From a checkpoint of a small segmentation model.
Model: 3.2M parameters, 64-pixel images, encoder arch efficientnet, encoder norm layernorm, encoder activation hardswish, encoder depths [6, 6, 6], encoder widths [32, 48, 72], decoder norm groupnorm, decoder widths [48, 48, 96, 192].
Rows from block 2 of the decoder, named by matrix and row number. Rows with one number belong to one channel. Each number is 128 + 24 x the weight over its row's rms, rounded and kept within 0 to 255. All counts start at 0. Numbers have three digits each. After the name is the row's rms in percent of the matrix's.
# convs0: first 3x3 conv (decoder.decb.0.0.convs.0.weight, 96x96x3x3), inputs 16-31, a 3x3 kernel for each
# convs1: second 3x3 conv (decoder.decb.0.0.convs.1.weight, 96x96x3x3, transposed), outputs 16-31, a 3x3 kernel for each
convs0.40 116:117109084130109085118103100103111131133142152148154145145134094153134061121104102104093111102116123118121142146116111138108102108091089129155121145155143144163152126132130136138124124134131168144111163123123153131138128124169129107200167181183128122127133137145136129149064078112081085162111158149091122123149161119117104089120127127112110117116115122096106117119148138115126127125119119120109130105096118172155107167146089127110104
convs1.40 139:118130130141158146139141143127101103151134098134079068131152150149176153146170170167139144148129127163127124135117119133115119152125135157158139155138119141125120114121122111118121130121138103103111101119115129147124188194147224169146184155135156144151153094114118128123148162133146173130125132116141158159156153138139118091129119118123104121111120126101110116083135155111159115077104099069137116109153132103091098111112112097106104
convs0.41 093:159179153160177155153185175128132128161133159130133116140153145144172115102123126131146146106128135118130135134160127138141116138151141099126114113103102115109123106123111113129105096118102128135137157136151125133154091125122115113124145104073109143140111106143143124119130124102158134110135137111080096096117153125101112101100130143115155134155142143100127192119127149148156168138173166122156148178165123115145138152141133145151155
convs1.41 088:133145124097148112084133136145139154132131142153117134101089075140130091136122089129109139118113131124117121115109123113107117135110134140173149142153147121111118141150132107140121147139156153156127150181178123155145129168140154159140153130128125074099188096138157125177148125161157153162154149170160174139144146136123148160131174126152162135130153148110124113142138135148115092074065078079096098071104087106129133124139134141128116
convs0.42 089:102114109086093116096111124133131140118180150116107157090088101114114112123132140127121115128138122125141122131134123132132130146124126170155146174186140116133135127136124116132123113119134124125116104111118095083098174192160176224107126145145110099118114124135128144118170150135136152088130103121091106120111120159146129131085105108108091116089104080111107112109138104100113121115135088133150124101125109119144124107124121123138121
convs1.42 079:132146113105106126104098111101117147114129146113124143115106093114098085126133119145113124148126134147153155116124121135111119106097094135164156139205191168158188162163135134141115123120097128123117135119111117115114141141134146223155161162146160118137193155121159165161129127132153119146150141144118111107123149120121121127126163150138159157177160159126137144145160131138152144107075086094094082093107103125152135129139147126148137
convs0.43 098:157128127153166119148153137126094132099116084122121113128134120170180129112139106103116099114113118089096096159139140144146135151140141083105102078106091102132109106124090124107105105108089126093082130110093128110090119098141130125156123154111140134103117130138142130110142115114120126131088142127142120128110109091090093135105134123092093105107113117079138137081099094093118116174207173185173142176164164103169111140142099131146112
convs1.43 089:109120123133125118115105112117118138134122140161139118149124109139109101160118121149122135117109127157136156126127134126140128151136136137154164153158169141131137098116116122139110182124123160174164174172181164159162117150125149151130152127118102105137130108106107125130101096106105143112113152104160160135141109108119074145172157143172145166165136154129139125093135124128137078104108110085111105106128114111134166164158176155151158
convs0.44 092:124137136144129142132131138121164133164111141116116120093144120091118097129141117129114121118119109120107114117120136145108135140105124120137128133114108125135128134134132131120109123128100143138159126150141144142115118169087087109095111107114118134120085138135116128121136151146141125133155154147115105143172150129075125116133129140114140127131153099175143153101073098100081091147137144148157141191163169108101115131148152091141103
convs1.44 081:135144135112145129101130135117133131125117146102103104130121113132122114114132103121103124148119165158132158143146103133139146137137144133136146107119112091110104159149126140146140133163151123139140137144129139141129124121159131111160129178149112088106129145165165128132157181151118162157120117182156169156138140176128142106121149159155140155113164131108132094149102088181151148095098083118095097096095109119087122091113114112136144
convs0.45 089:099099086111111108099097073115120137148137171130135141143161145140149127138141122151135140127106125110110114121121102133111107089099065101124107122147123102139075132122143131130134133133147166174173168181190159191189102151134103126195089111134109136151106124133135123128094092100091128140080126091127124158135160124144134165118162165132127129121125134097104121088078099080104120117114096125095108107113087095113114100112108114106113
convs1.45 093:134147161111127130099108112128156152160182195147169179074091095072094103084108114099099093108098101118095094165153140141132133137135141137128124157127144134126131139139146141138141144144136115135131124130113137126101143139126168125131144119113169130115128101114151110122153161173127156154128139152103143096077101114101116113067091112092122148087119133127117085153112090139103086069087090068090086096103088159141133143123090102093091
convs0.46 092:142176167140159150109114108125129100122130116141127112113111094121171146154157156130115113107122116133129115118116114125134113141116116104098086089075097135102140137120132130115144118131144113153118120141132060105101144105108157148101150158153099126116121122120131132121120137115079145146090078101132163144111124141164160137117132125125124161098130160122098128134093098171153102145155144172166173130155126123109127141160131155149153
convs1.46 079:139145135136123110126110099151153154140153152143103112156136144157142143153123137123136127107118116165159149127139142125121141133131150116128127125141123097099100141104082150139120144138171126108109139157172129149167115125129117104090113103089145145135157130150140145129178219182153159163127128119140133129111125107087098099126131124141158134145160146133111082139140104118113106107111140097106133112113140145160142123128144112122124
convs0.47 088:125141151121139157112128143107091102121149127118116113097136120119112134072088101131124104120130103128136117171162156143148151164150167106094118130104103144120105118114118128130137121128123138147135129148138112115110084110108069114087049099073117112128118116124129116109125110113147127121161166144119137116096138143110084092110174131129151126148144153122101079133116125146143148151186141143145129074080103096125117108090087124097120
convs1.47 083:107133135121124112111085096154126139119135131113115128098089080109104095107102109113091122116092116157119157122147156139171145156165144161165161150159151149139141121138134125135098151141115193195167164167169154176162117133120125120145126125157199192195165139163136169169101084086124116095117142090145164157142172109085063080136129122095152136118127120130106121086133135115148104100106122090121122106120108104115118137097124132129145
convs0.48 109:145143137127116119145135124099088117088081110098090107145110101124100090138095079133123145136142161132144153147125131129130131139134131108081112117096147116083137128125133125127106121115102162146109172144094162135097141116094101130118114149136145132110134109112132115119107087113071124189089127180148132144147120107122103112108123153110120166102113146144133122170141141157135136141136153118122159113114156126120116115119113092127121
convs1.48 113:134126170133130163162144169122170114134199138141194150128127113152147132139134124160135123136131127140139139103118125099129133117136133088100113091115106099109113117176145135161110138132119124128107126105098114113119116127127154138133143149140138107129120082128103092144120111144132101153122094131105165151072179141150197102142139127160165118145152117140135112142114143082115119123140130138165141130154116194146101202136095158100081
convs0.49 119:126146140146157134125107115131150139135136123126129126117115130103113113126114126124129143129150133140144128147148140160153135117102089134120124115128148137163135134137135134127126132127122113098112099091108102110109097067107088101137155173180139106120139110128138127150128104117108127129111155119093112127119121096111086088113137124137139099125107112160200126167146085109087113113123098117131102143138127161175140132132122139139147
convs1.49 145:152128152134088091155118112134133119117095074135149120103093089121112108111100097113110118074080131095109151116122109129142124145148136111111132135140148141144130112128124135123115150135132158168150147094094140074108066088083075080100077104111162168151097129133091075106114101115119088106137098118132110115110164167113137085114111111150175124139155099161193167143129156125149137142183147131158127102127100168139117170117082137123123
convs0.50 113:098115104110137109098110101114130108100141125105101104138134169104091142104086127135122124143133125114112110126148142131190143114155128132148164142150146125131116145123126129121110112091107114116107122140118108107101090122094115226106072137084106126110128157136113150146093113095118177096104144080149165182117133170095102114122148146135135133144151149131132130111104128117110136167158136152150131133148111156151190125079129128100114
convs1.50 139:114107126115093123135122123117117151164177154099155126083088097089096093085088085150131151130098123151118118122122120119113129126130139166153157168155155147132134098093114111113133161189179118134118138166128127159138123133101134199134143162153126133146142111116127145141131113119134094123160151140144128150139111089111139113117108117113121126084083113109106122113115101104102096142130164111069131147101129115147128128122123156179147
convs0.51 098:127141135141139133132140126165154146130121123133110121142139118147162139106152123156116132139128143140139151145133136127112123137129120127065075131129111130146117154140144152151136136144125152121121154140148135133140133136133115125100108129093112139118126138113137149135136090120123155134094160115137138109135129111109112090107135113143152142130141121075103066094100095098090109099112081119133114111127124117113115087096093102097079
convs1.51 091:139142120143140122132130132134133114115125112121113085136125103133132114104102084095078106115097115117092124148158134157182140131150129128140105113122110139135126129130103125147113091088091098109066092102084081091078090117121089086095094093111107095119106108119114149136130112138108098107097095091139127130141157160161162164108102101117116109136104095155149124153167141136140120133133122141145127110103105125128131135109129149150168
convs0.52 098:157147139133132134137135133114142121113098128107111108133122131133126106108124120105105107093108106100109124118128128119135127130134140154142141087090108085097111118113105130117120140130116086105093125145124099131104149120112128105134122116103112123101105109137120115147151130106105124092101125097172143144203162156175179163160160181178199155166168169178166170158156117153132138149109130143115091154119136170160175145142104133141134
convs1.52 091:119122123149158147120126138145144125127110096131126097140138134146134137113126125167137140130121126163138155098115100122143140114110117134139163139131154158184167127126115140122119130119125151154149161148135152159130107094111125114132121146118133128136128117135143144121124118094109148131081065107104098110119066108112122119149135127126085096116106102104112123131140131129087085121146133134168158107125130127113129140125121110102096
convs0.53 107:127140147124141159136151136107127131092132131103117111099114121121136114074116116121120113127112126112125132102127167096135161109130142139112130177137133129135175116128146132135149114125130143157146139132136123121155106103170085094155110122130151179118137164141156129169168119098191120049092135115144136094114126163126118119134124132137120166129143149113152137101130130120119078095134111109138106100119108091152178117157159114128142
convs1.53 100:119144104127119122109125138086127123103151116130147094089098125088104129096112149163127145164140176154147163123133139132126132133124131101110080105105085125090078143169167136143141183101146125135130104132121112114110093101095123114091122094084108092116145094075073092093087133148110119119123116112135120107151092109151138165149151113137157151138153157095128113114142120152118105130126133078137148088141146127140146170140137192158110
convs0.54 099:168118139134122141119120142138135117128142133118109116150139089143183112112129088122128156124111139103087116176109123152100109167124139144139148117107117163110137126119119130125115127123109127121110108119121101117118086104106084182133090103100103138112109159122126144136096121090110152122149170133126131113119161122116138106119115168118135115101142130141120192139080093141089116125102114129134120076103095165134125152106107166127128
convs1.54 073:110115110089114132093113138134141133138142132163152138135120086162151093175172105116102188155128204181162207104126123140151152167176154094110111114132116097102100138149126130150148147161145149166108121163102088143087107096122121117131130116126103117134157129090118147087118106106114093118139112130106103141134141117100131146130138136128146152111080114125139109139151135181163128141154123115131103132144110114101107158117141151121131
convs0.55 088:134140132128100091138124116152123113157135126149138123108129121134158146170174147137147148141134143123134134174149155143100126167116114128157140126136129124152134132113125118118115120107115110103134098105140109121139139084101119100130111104115149129160123113144128133132094120101132151115106134109129151135147123119113108099122154120154167139129162149131118114206143109134094084126164126160212166138185132127127112177162114140153132
convs1.55 077:117122105142165112148168135147115097192175115191167126099109085115105071111108080108100173078082155110105156109122104135158114146134114115128127123127127130126123171170129163149082126110082148182127131126093130139115098118111132136136126131108118164145118132126115105092149138134158142130143133119148117137134131157137129178113108089152135095130126105083149122100156137113147091133169149129199180143202156111105088125126097109111102
convs0.56 100:140132135142145121130126112117102103119155131155112138155159168154130132162123121141134107152125108149148129104093122120132150102122136111148130190154133183113096131114120134136128120120121125092114148105120139094121100100085077169067033098068119123122135107119132130157097156137172187170127054079136140128143126146166117117110116128153109128129137124134119099117119113139168148080091071096128067127138062101138131088110131112147143
convs1.56 087:126143149108124148106113123115088115176127119116114114120117127120107129100088113135119130117121110150156143120114116116113123130134146136141119163171137124121120123103128178157169137137134127122121151160140117117102153150103138177095095096102128128122126050129109102141124158124103103120126144130102070102101106088113126139140099075114129083106114079183135112161157120105129126135124133122119119121116097137152113144137109101090086
convs0.57 092:165152165162138163151133157113133163138150141150142121108112140123132157102113124106099111120122116134131116130123114114116118113112115068073088115094074123101100116110131102122116116109127135138143123132133126150175120122166158115121143130187135137117129114121132115156137159130178163086131125130145105105099085106147095066117086084120084088153111072132087107108082139155118107152107103155130169149131117135110154124111168159139151
convs1.57 088:095128114103111150107129141137132143149154092150161124136138139128141128145136117131137150142115105147144136138139161178135168143153169117114118118126119130116121144144102141120156071049083186157123172201181175167156140106121123126137105098103110080126085095062111116096142159166170126143133128149107129152122154141142129120144163126143179148156162155109113118129108080087068105118137121132151127128142132112153135138135146109122091
convs0.58 103:107146134149177141137164148130157163159144140111148111129109160108091125116115151122103104117112113124130128114140118129149135109119111135114102139173126115128102134138123124129129124112120130107131123099110133114138115105107088068102114106114133113137142127158129147156129165150088172097101150094128161189147153135106110131151128115146121135138137132081108071089133098103158145126144141152140162110123099113165137124145137109121143
convs1.58 070:077071137086073116099093111139155126137117118122113127136136128122096116099089111151150121179200169155156131157110126131116124158124156106104098120110121097102105136088147149088140189166182094131140126134118119127100136131115118116103106107108154139119123145152117112140086077093098116110092092090141137166095074160133113149127135127135124115142141092144149167141135172104122139118159146135151142144147122122083099112115075092101101
convs0.59 087:187170165176140149172151146126148110139118128154119141132139134143132144135112141141148148121122117118117120124141155124122122120146126157149158152136169128070157120112125138141128131133121127141109134144124098112109112102099115141099129151163146133121121135122139117143135096135163123160135043158156135132132076132149149121082093101086106092110161091123140118114159117096195090153133118087089093082087078108098098148137141135137116
convs1.59 075:139147104123118115107112112128133084159197116133133089120087099135113100113112091097097145126099163142124157106162132114132132106120114108093109117132092103100097167182131165118092137122121142086115118113106104115101110123129091116095097105111121141139141108129156149142087142126099080110125085129149112133148110125109114109177123122156136127115125126146204189145152138129131139123119127133129141116133126145140130103125128109096109
convs0.60 105:146183168104135167119134148129126129132116125135148102143149107179185122125128102085100102089103106103098111122166157082147128109140167095109134107138126108126116128146115127141129126124094120124158086099140070097112147130119121187137115125068133103149119124158098140155151166138152209131165136095131129137164149128155121142172146173187157155169123202134111142136140147163113214117157099147144097111112095144129146121113115151134151
convs1.60 085:133119142114148137114119126113110105110125111122159158103118109122126126107107114113117166093123146152172178134113141109107128103100115120140115122142128119119128178136157135098124141106118115145100163142111140123095105137129111181126113133110120147154162118136133077094119102166133139191126127159138124089201139125150133173088126108092162106110140101178138105169146139158146111117108117114092124116124112118136092161147102118102074
convs0.61 112:129136123090145123121170152153166103112152180168124171136146117136144181094118131112109116111106116108110087123133115121141139135166135107118086087099160145085141143142133125136130127124128142133130122100105107115122131163114111210133170115095089131119136119124140106106133135140114124204118038110134140147103061150157139137136149163170177115141145129108113148166144092138117077149178178142125122126161156118098136168160126101108118
convs1.61 119:113106061117139087121107121123110131102124147119134129105091116095083108112088090140142146125117124141151143121137116096119135121109126123129157161175125119149132150125098108139107126104103161073077178111107120137138061072129139160112113135107104132161182035141151141093116113086139118131168144133101143167117133094115138128136144123124187069100099101132119148131132104144151102117090132135089128131105117168177120129149167150128144
convs0.62 097:135130136127128131111122109095089093108109114135111124124094137138127149145135149129114119118126128122131128129113100134108095112105097143122131116106124137136152124115122133139133137137133094102093104093089129120115094115111127136125147147112131095103117099104114123115102116107090089085098113108107111122105110118143141140094083095102074085140130134127129111101121111107125124196210186163180169105098106097115108112110108116128121
convs1.62 105:105110113099106115085084105168158166181183179181212206126123118138137138147154164140135137107113121114117124119120128101097095098083084121128140121118128139135125134148161167157141163120122127122123125114110117117112118127117133148140135142137149130122172142129149140128133127115159152132135118112129128127157148133140131118125116117133126131155153154125110124111093102099089095120110123061067087093102108111111108139118109126105090
convs0.63 105:153146129159146136130131104149145114123117109134141125130159150145160146140155118094093127099103126108106140128130115138164123122125098161175185165159160191169181131130110115112109118117110132145141138143130142143147159116107151182161137162162109119104099143120083133132136123151110097109174168166088099091076057076111107095153125129124135132148151114141087113055090129120144136125126117103127135132118106127114090138135125102085083
convs1.63 089:075087082090090111100121122081048095144122099153159174139132110143128103157148127111158166139163172142153160135135119094090096087107119138124131123099113116102108152152140162145145137147129138140143110126105114116091113122100107118104097118136199177147111119131131136124110134161115114145122116151156149144151161190142171147152123118144130145135161172151159140146128086095103117108120116089099092122106121181156193142128161129131162
convs0.64 099:109107084116111088084106096147186164135155166163141168126103092132128095152140117144116116150129120156134117146143105165138130172169160072105067071124106103088092125124126121126115131126124110095125111099114105112118125209151077191154120080116135123134122139146120111126122196168107180185146097128135128128148122121132127128152123119171126128106136127133137123128109129108118094122093125119100142106123140160119120147129137132150138
convs1.64 105:147115139121106127121110126115106133103122118097100078128142131110123133122122125117106103109111104105094104101096078101103091097081087144139151139154138110149144118136113112124121106108129112134136146144116140145138080092085107135066074146063100136079162152107164153068126136120145135142156129121136135113148179158142161148136141144151169130158168131140129093167151108150169132119135142151157165130146147135107093139111080155134108
convs0.65 102:141149150116130127110136121138137124132096119129140120125111116132141136100110118086082082085082096098107111149152150121150147120122127128139120166173157150168164117118112109099103100104105138140152156160167138139145139108121125087100125117134139150133134131128134123130140135129135171157139131146137122126130100099133117104130121086136103079134120097110120122104138139098120115105131109130146123121126116123110107131123123119137120
convs1.65 090:115109134096097121102091114123132132121136137127130125132140124146152140138143121112116112127136129144152141117116117105098106125130133144141148125118125130117122153139137150144132146130124115118117117117109109104104094103093097123100100119102108120105098114086105129117146143148141141139137126126147115098162129115151137130120122129120111123102087100177159144179156145173153146124129122136133122126126115146136139132108122134123129
convs0.66 112:110112125115111122125105103111125117109116115119105100122121126133113115128118106120115113128138133127144135133140154127120146130119128106135171088110161089107165123122130115128124113118129138128137122133137124131144102085076138126099144121090107113120116114127134117120134108137135097110135104116106107148108115129112113137089113164061092132063075120087115118080116119087105116115117110175155123185156120122148158108117141089099119
convs1.66 100:120080097131083098151101105148148120148176171138171173151149153149145141156154148090123155100127159118132154109098083114103083127104084096077093071050077083056081144154141136149111129142121115113100110112100120129127144167176145165164137142135153139118161144123152139125131178206110151185099125156115098129128106110128103116106109132104127124106124128152123120144131116144135124109121114112124121122124118140124112138123112123088079
convs0.67 101:187151173157125127142109172112119137128148118101083108156158166151137144127120127071081099083088091102106116162140148152132130105091118095102095154148127125118118168162163176155160144142143148142161149178161141144146133140126164100071085101153150134126137139114173181180105112105210181158123123167100114103113118109111131104129122110117124145131175125147137090112104139101161162117090094119131153100158178148142139087075115157149167
convs1.67 087:079103122090077127096104101109117114164152098155147145124131103128128108100097089143140174137129174162170203108112095101106108082124114125104107108125125119100112105093091106095117103115123113120119168208163172162147119089085127155167093098126135101142140173131124138133113156167123097136090109099150095116115112107161142141147145122130129175123138111119140118128118114098114148123147120108117102107106129139152182168142170125114129
convs0.68 111:111123106138134104166122122141115184172151181133166129112105168125119171139103132103087094090069080102108119148146127149120101189163121152103110134129137142176123114134117114131132139131151143131131105095124102126107137159176108082213160152144163129162135106135134149099150150150087132185108183164110119148153162086093113128119165127132143139121138162119130099126106063142124106089111165124125172126092149116118084132111127118112122
convs1.68 088:112122145103143098115124089119130092096117144118138129117111114102101104128121108153145129150154148140152142129117123103119113119113098134140152114109138098116130130106130120134144118100087111111118136096118134093125096139122129118126119113131129127110136116116127044133109106098133169112123137094150156100157157146169149126094118133102089100107129098143125165134105200137144133126114121115123144129158147128129151105156129100107154
convs0.69 099:158139133128103111153122119124113111119092095101105085145156179139159156105109098129140130139136117129122118134111129130101121135110109085079097128150125097124079114119093128125117117103110114085111095083117092096098133129141109112127121139121170150158143153153122161136101126125136193143127177114197187137128102101131108122154157163122124160136143166245195161141123143150126161144155132156169116154136107196169184122081138122101133
convs1.69 088:082101156096096143115127129141152137155172144162184157100112094120125111115106095123135139120127149130145150119103111103098109118140123169154154160160179158171178140138149148122100151129091132159141171174125147097085118131109136175140116142150124092066113103108109079114139139129156145130148144115142133134125098131127140141097113097106120110107143078125121119131096112120121158097111106099115118102125135148150156152151127113091077
convs0.70 109:134096114161114135132079093129163136120134078126164112094122139102106129131149130122141146128138146145157160172171153175167163163162151117149152090092117108152135118108125151142144134132129105122127108129139117132120122115081144122099091172144144143121129115111148137142115179190112131112118200124135147173127149124107119113160127132144121146133133144152114117168109159100095126132110123141105130138121130152143149153143176134137156
convs1.70 098:122119181126121159107096120122108087132139121085104105126136131100110114104110120105119110114114104121118111122086119107085114105085118165162161130123157135133149144097168169116161125094146131130124123105083134110105122147104096113117109135119139128120098130103135116106123150162120153133133167158140129157139131190155142152121174148082140132117183140127122117123133150103117149113119112117116108128117098100121113104113093095118121
convs0.71 092:173153165165153165165167156121138117127131136130133146111124095129157140131129148106124137111107141117128108134097135118073097117080115116133132126115135118106136130148132123133136133150133122111131103125106123110113125145127147159176122148132148141154160142174139142146088115117125120153102107131136097145116123135126120168121126125126163125132140125125077117112092085104108093109124133124194126119132147136118131108126115121111128
convs1.71 083:103117132108120125116114138123137124151172169142156140136140121143153126133129100177151156152129147152123154116122101111107093113098105126128115134136128135150137162135109158143096141111110114101085119128114130145111128145125147120122116124109114098083092063081085081085190217182167220176142168170148155136173134130121137125127131139141139143096093093134133116149165125173160121089081107090101111132126137117116109128105130117113120
convs0.72 099:158109132148101116138129145104104102103119111099114108088097093109109096125116114117102094121095096134127106152100121131065076152113127116110099122134110132117102104097110106110113111124136120112103123099105111095116118096132172114095097089112151142142176160130164161130073101105107120126090096076129165143122176140116183143150161159134175145145155124154171160178231219131175148126131142123140139134139117127167141118170163124145127
convs1.72 120:116137131128151150131140134127106092155135106138124113130108094132128119131141130115111133106095103127142149161168155167166154149162154118104123125108122113102109143120106109082095109121147131124139119111135119102125113122104142159143127142124110104126113123134121112122145172140134163123098135122131174158109158142116130112144140138133135140114117122086127117109143111089119113106121080164162100153158117151140149180177170155152135
convs0.73 112:117130151111135136143133124134106128103162134112133131115115107115107108092101120117108135100110126113097115115107126104120124106112104140115131134114112086093119118112131117103107106114107131133099140125096126119102138109130107094098105163088122126150131118145149126138148129077140164112089144161120136090128173146166126112148151144161130126159103161155156154132115134181120150119115140138094136160111150136165136146144112153134169
convs1.73 112:129129146175146131168142138125142148126152154112129122137158158153168169127150182148145134111136133150159158149153158149180144151163141107121102091108123102093124145160148137149114178141141129151121118144147119147137110120079116108092134102101110114133133096129111146169107101177109118138103122099133168124135161064145080109139150079117125101102084097146109159089140182113140107123124130128161149111134112107136119128107140141125122
convs0.74 111:096119127102122108088110099136144149120106142144126149137154158146172158127136136129138124117136109113121113104112116108104110109130125135146131144146134136145138135138130133131124132138117156150132199169141172160127145187163102092146093068110134135124145118118150104111129161144129140137099116101110115080121137093128184120125125097152154113147146104133102117109130131135151146150138117160150119154149131127145133157195164122126126
convs1.74 127:151121091159116114158149150145157182139110132115096102157158151127132127114128125148143167126133138118104133111119097118124106102114109156143176173170180147159153125119121108100129108127156127073105127084108149158165117126154112078120098096101103105119133137149122125105112131107091110102105104116100117101138152153157160143146138153148114121121109120099122132137152136114120139117158128172206141169166110128080080147106114152132129
convs0.75 084:101079095078060063075067062110132137124128140136122149176160165155146146165139156136130133121094106104102087141172156134155155135158174126136115133144128132135120112109113129107118103109111146165171147161146151154140098111120103133109126152139147132140122113133117098132122106090152160160138145131136130144114128137111113107126123139149179141128130116118097098100093095092096120129102107107079077124103089108083121116107114113100125
convs1.75 084:105110105098106093119116110166156138203204159187192155156140136175167160175178174116125130105110113114117119147142139141139129144131133145143157136132150124109132148141139131127114172168146094089085098099103101108104110128113117148136118140132134145154122138155100117134145155164133152157130141153106097088105096068137129104150151114154172124108126107155164141148160131135128116117127115116125118102104108142130128129114111161162146
convs0.76 102:132134133121098092120108107142108096135126132127129114145122133112084124118112127121116135111110144126107134120096129097089114128101119134134122117135153130135115101120122127130125119127110113105089130140119136140114128101035081206199129143102115133138099110118094126113154132133120177227139133096138134109147114084144129129114121119131138106127145135104112120138115118090136146149131160118095150111103151165131129175127134121146150
convs1.76 100:129121174133140168137115141109117112142153128067123091157162161138167155106131128122111114083083108098118140111103092093109106107119101125106123152133129098091121130120145100171143125175155131153124143179121116158131104120126166152120087098111150185130138100133113080129136151167066096186101080128111144113159166100105137110139137143152160122147154106154139126137126160106141137138152163163155170136127128134120111128147134128114125
convs0.77 130:141125105147130120147139122120126136118126125127129114149135087180140094174154106104104112106108126111113120123112095107110096115097105132140128126140133126134148135130131133144132148143138127146132142145137134143134136133141156136154151126127126119105108131115129141133118124105133117106110110101124124110118120123114119125091130163059108173058101145078118158063120182093099133120152181117151195123138175119132128126134135126126120
convs1.77 131:135159151095121146111144151124133128167142126168133127111112129102118118112110123124085095108072094112088108139127137152132139137137133144171171168173179143132144110119105110104109144127114103137179064138191123159189135109097138108098111100099146131153134111166091074145115138160102109156111103135095100088116126111119125090092135109095160129071150123149166129144147136138151144118148154131184176115156153141127129153130127156148130
convs0.78 098:053092097073092114085101128134118131132128132130129137108105111106095102116122129080106127118139141126140129110130141130138144134126132128139113110113110097100106120125108111105116113120120121139091121115118109110118186145109127116109127117127145135164140135186134147136245236182202190136132113103163178163164144160138146153174198166168176160118154140074086110109134152116153131072087106098101117131098090178183145157162143138164153
convs1.78 096:131142101122136099111131090132143096161175102135121076160159147168165140159148134137109137116088138143135157151132135138118128135117125131151134147161135137138129137111108142119126154150149109105101114123112124125116108117110105117104109128136159167155165156165148128143125124135107098135084074106114103108119080090107082096130167153160187155135162128117151130143148137145140131086102108095132138114149144125104107120113094142119113
convs0.79 098:139155136151155155148145150120128113113105118110103130111122095108089094112091111083091115104113122118133136102131119117124127130127143104100117110093107111123128141155137133136128117115124088118094092124097098118092183255159141150180072051116115124149128126113122104128134135133132107104110112124103114105115136110102137113077105096102099117106109110080094096118115121141148147136144174152146192162166189137114117079091105087103112
convs1.79 114:114118099130119121126121117109140120137178153113112111161130125144113117104081096140152139127130113142129133149148142128127135117126145108101099085077099105115112122108113102063128085109173103096103121120120129135123113132123116117133110158116117110132110137154135124128151144145131125145119113141129115137171171190140103121163142143176173155181166140115110107100108103133145104156176171157166170139122161155168157130153133126167170
convs0.80 092:121119076125120082133110113112138143134121120111123148131139119105108086107104088188191170180173165160171139097171104118150107089122129098100072128128080117131086144135118136140127135126130153175115149179130145175143097160092139139102125094144120116132118149125121108116132115128162135155148166181135160164143147139121143133152182120145200147119157123118141130109140109119127110129149145128139135129106128156133112143127113139125110
convs1.80 085:117136128132143143140137135093120092112131098125149112148123154145139162152149170112101112103065086115103111171168154160150141163167152121132146116131147118106107139107131122086147123133156148152144133154128119140129084083089090116122086123099145121146147140139151096122127131142127135165105106147121107088150124107158108084122145107135150117126143128125135150128141151126121127158157152152113129136096134133150160132162162132164146
convs0.81 092:116112133136125139118128151112111141113103105091122091135099157116109131147138140137142140131122130117112130120109133143129150137124131094110107101096096071088072126114101120108114104087119100079092116098110089087095124085105165163089130163117121092131145134169135184163101136151144184135130161106093127097122141135097116110114122114103137136091106136215229172140149171127099147181164147132128143133126115109115104130107121150123117
convs1.81 093:133130114147167141130159123126099098191159123170173168140118100161138119160152137134111109139105116130133129152135135144144140159187169126143122134147141121109106102071122109083113162170129132149141157153118153129109111122086122146117140138141119124121120149126131113130116124138079085092085134111169199191104117139127113139134166139158177162112114098113135137126105115114123146133140138136134133129156156156150176164166165171183180
convs0.82 095:151113127122099132130105111111130118113120134127117109189190144161165157147170170119107124126125142113119123153142127163150165152130142083134103111150147123152154137149131153140144126137130100143143135145129144151149125175129118129094116109090119133109133156139155156156158188139147141128124127123130141120100134142180163152112116143142173135155162136101100121130177116196167148174119098158132130141123131130139173161171134166136120
convs1.82 086:129160156131162167107128145116104063159159111131139072154161138144160138112135119109091144117095140133124160114133134138146129137128123122153133137180143128145115139142156104122131155138149136120107114117114122135116104135131120173131087130095140144147152123141126124106103099140101097142105080123068101137102120151112143143124155132098148131112144172123122137133139116122093105148155140139179152110146117141160152134139156145133142
convs0.83 087:147132112150151122145135130130131121129130128149145114106110121112112116125129149140159149145154141148149146114114101127146135123124135111139130118140141084112120149127134139133122142118139085111092110137108102121111066099109073072068067054051147121134124119141124125129089106089147186149121163117139150113173204161162153139131136114192184177171182161125149155108110123116113123099110138102101109143140123123129136124105139134148119
convs1.83 082:131134134145141146144150145153157139210196163183159113131129121142137122120123110062074083063068091089090097106102111114114116126132132135126135128123133136121130102100114121114135181184188098110099107125108115129121131147132130150134128144129148144149131104115117092110122127161117117157152149179161155168107086107136124132173186161165180158100106101100099103100102117119133134136147126123149124114126109093086088124108107156152144
convs0.84 113:127097108118091107119119131119176146148162147146116125114067103112066096121126125104097089126127093117115121150118143138102117151124134134147141124140145139122143118132148121124134144121151144116147117136143130169151163213144173255152170108159145117145135190155135135120140151120145161114144111109121135144123082102099140123112092114124112138122152138124158119108136086086086072134121097157121106095106090123130142103105129097122120
convs1.84 134:128123118100124154112124102091100063156091112162184127139133142135115130136126115116093094103035089121109120126128131108122148123149129120129141129147119124117106151135136128142126143151096113135114134136084102101105135112138173245136167217117081138122139187112122048084151163115138121161122076125137161159165164152110138101096137105147125083134143099110143127147126101139162130112115099097047093094090129110087090085131097110104085
convs0.85 084:134120124134111108114096122092119147130145128099165128120131155117126132141154136115116155121122139128111128096123119106132105108117086151090105156091103134108116134133125132126137143128149099121099111121097127147093079103127161185118085145120152129146132167130116166081142124166092103161083098151109114164147120099129121139165109133174107162173137143197199126134166165116136122157086078083029065124064096142135127128114144121133159
convs1.85 084:115157179123175186119160142102117108171153098148169147124126133133127134127131138140122095132099099119144147133116121140147150130180161104102109103095109112087089124098149102103164129165141140149135150160132141128120149148102148178157146157153156141140121168128127071131135136154120124133090122135083154123076127129120106061087132112106109113094121092102103099159111115123114151126134121134111118115106123148121155150152127149156130
convs0.86 085:100127110101127103107131137142113145144137143151131157141120108118093122107096144144138134140150135157149130103127114102112111125127113115119114105131125133151166124128137126134147137143156096107119094109120121142114078131197111164200191179128135131114130123148164123121136130108149106123098101158139150129115115137114099104163181183175155132155122115115111141117110128090102138139155100132127103112093129132146127135099132127116154
convs1.86 083:116121132115146161104116130130152094151193126152202126164149129160144108151128101116079110066047107089126163137114127140135136152152140131120123115121111125104109120134126092157151115129122103117128108114117111099100108121131117155153129146147133140156167122105145108111129081114134116141118103124142191161145137106115096127091138117112148117110126145097106102115125119150132115127119112109118129092127132121137127130145135131143121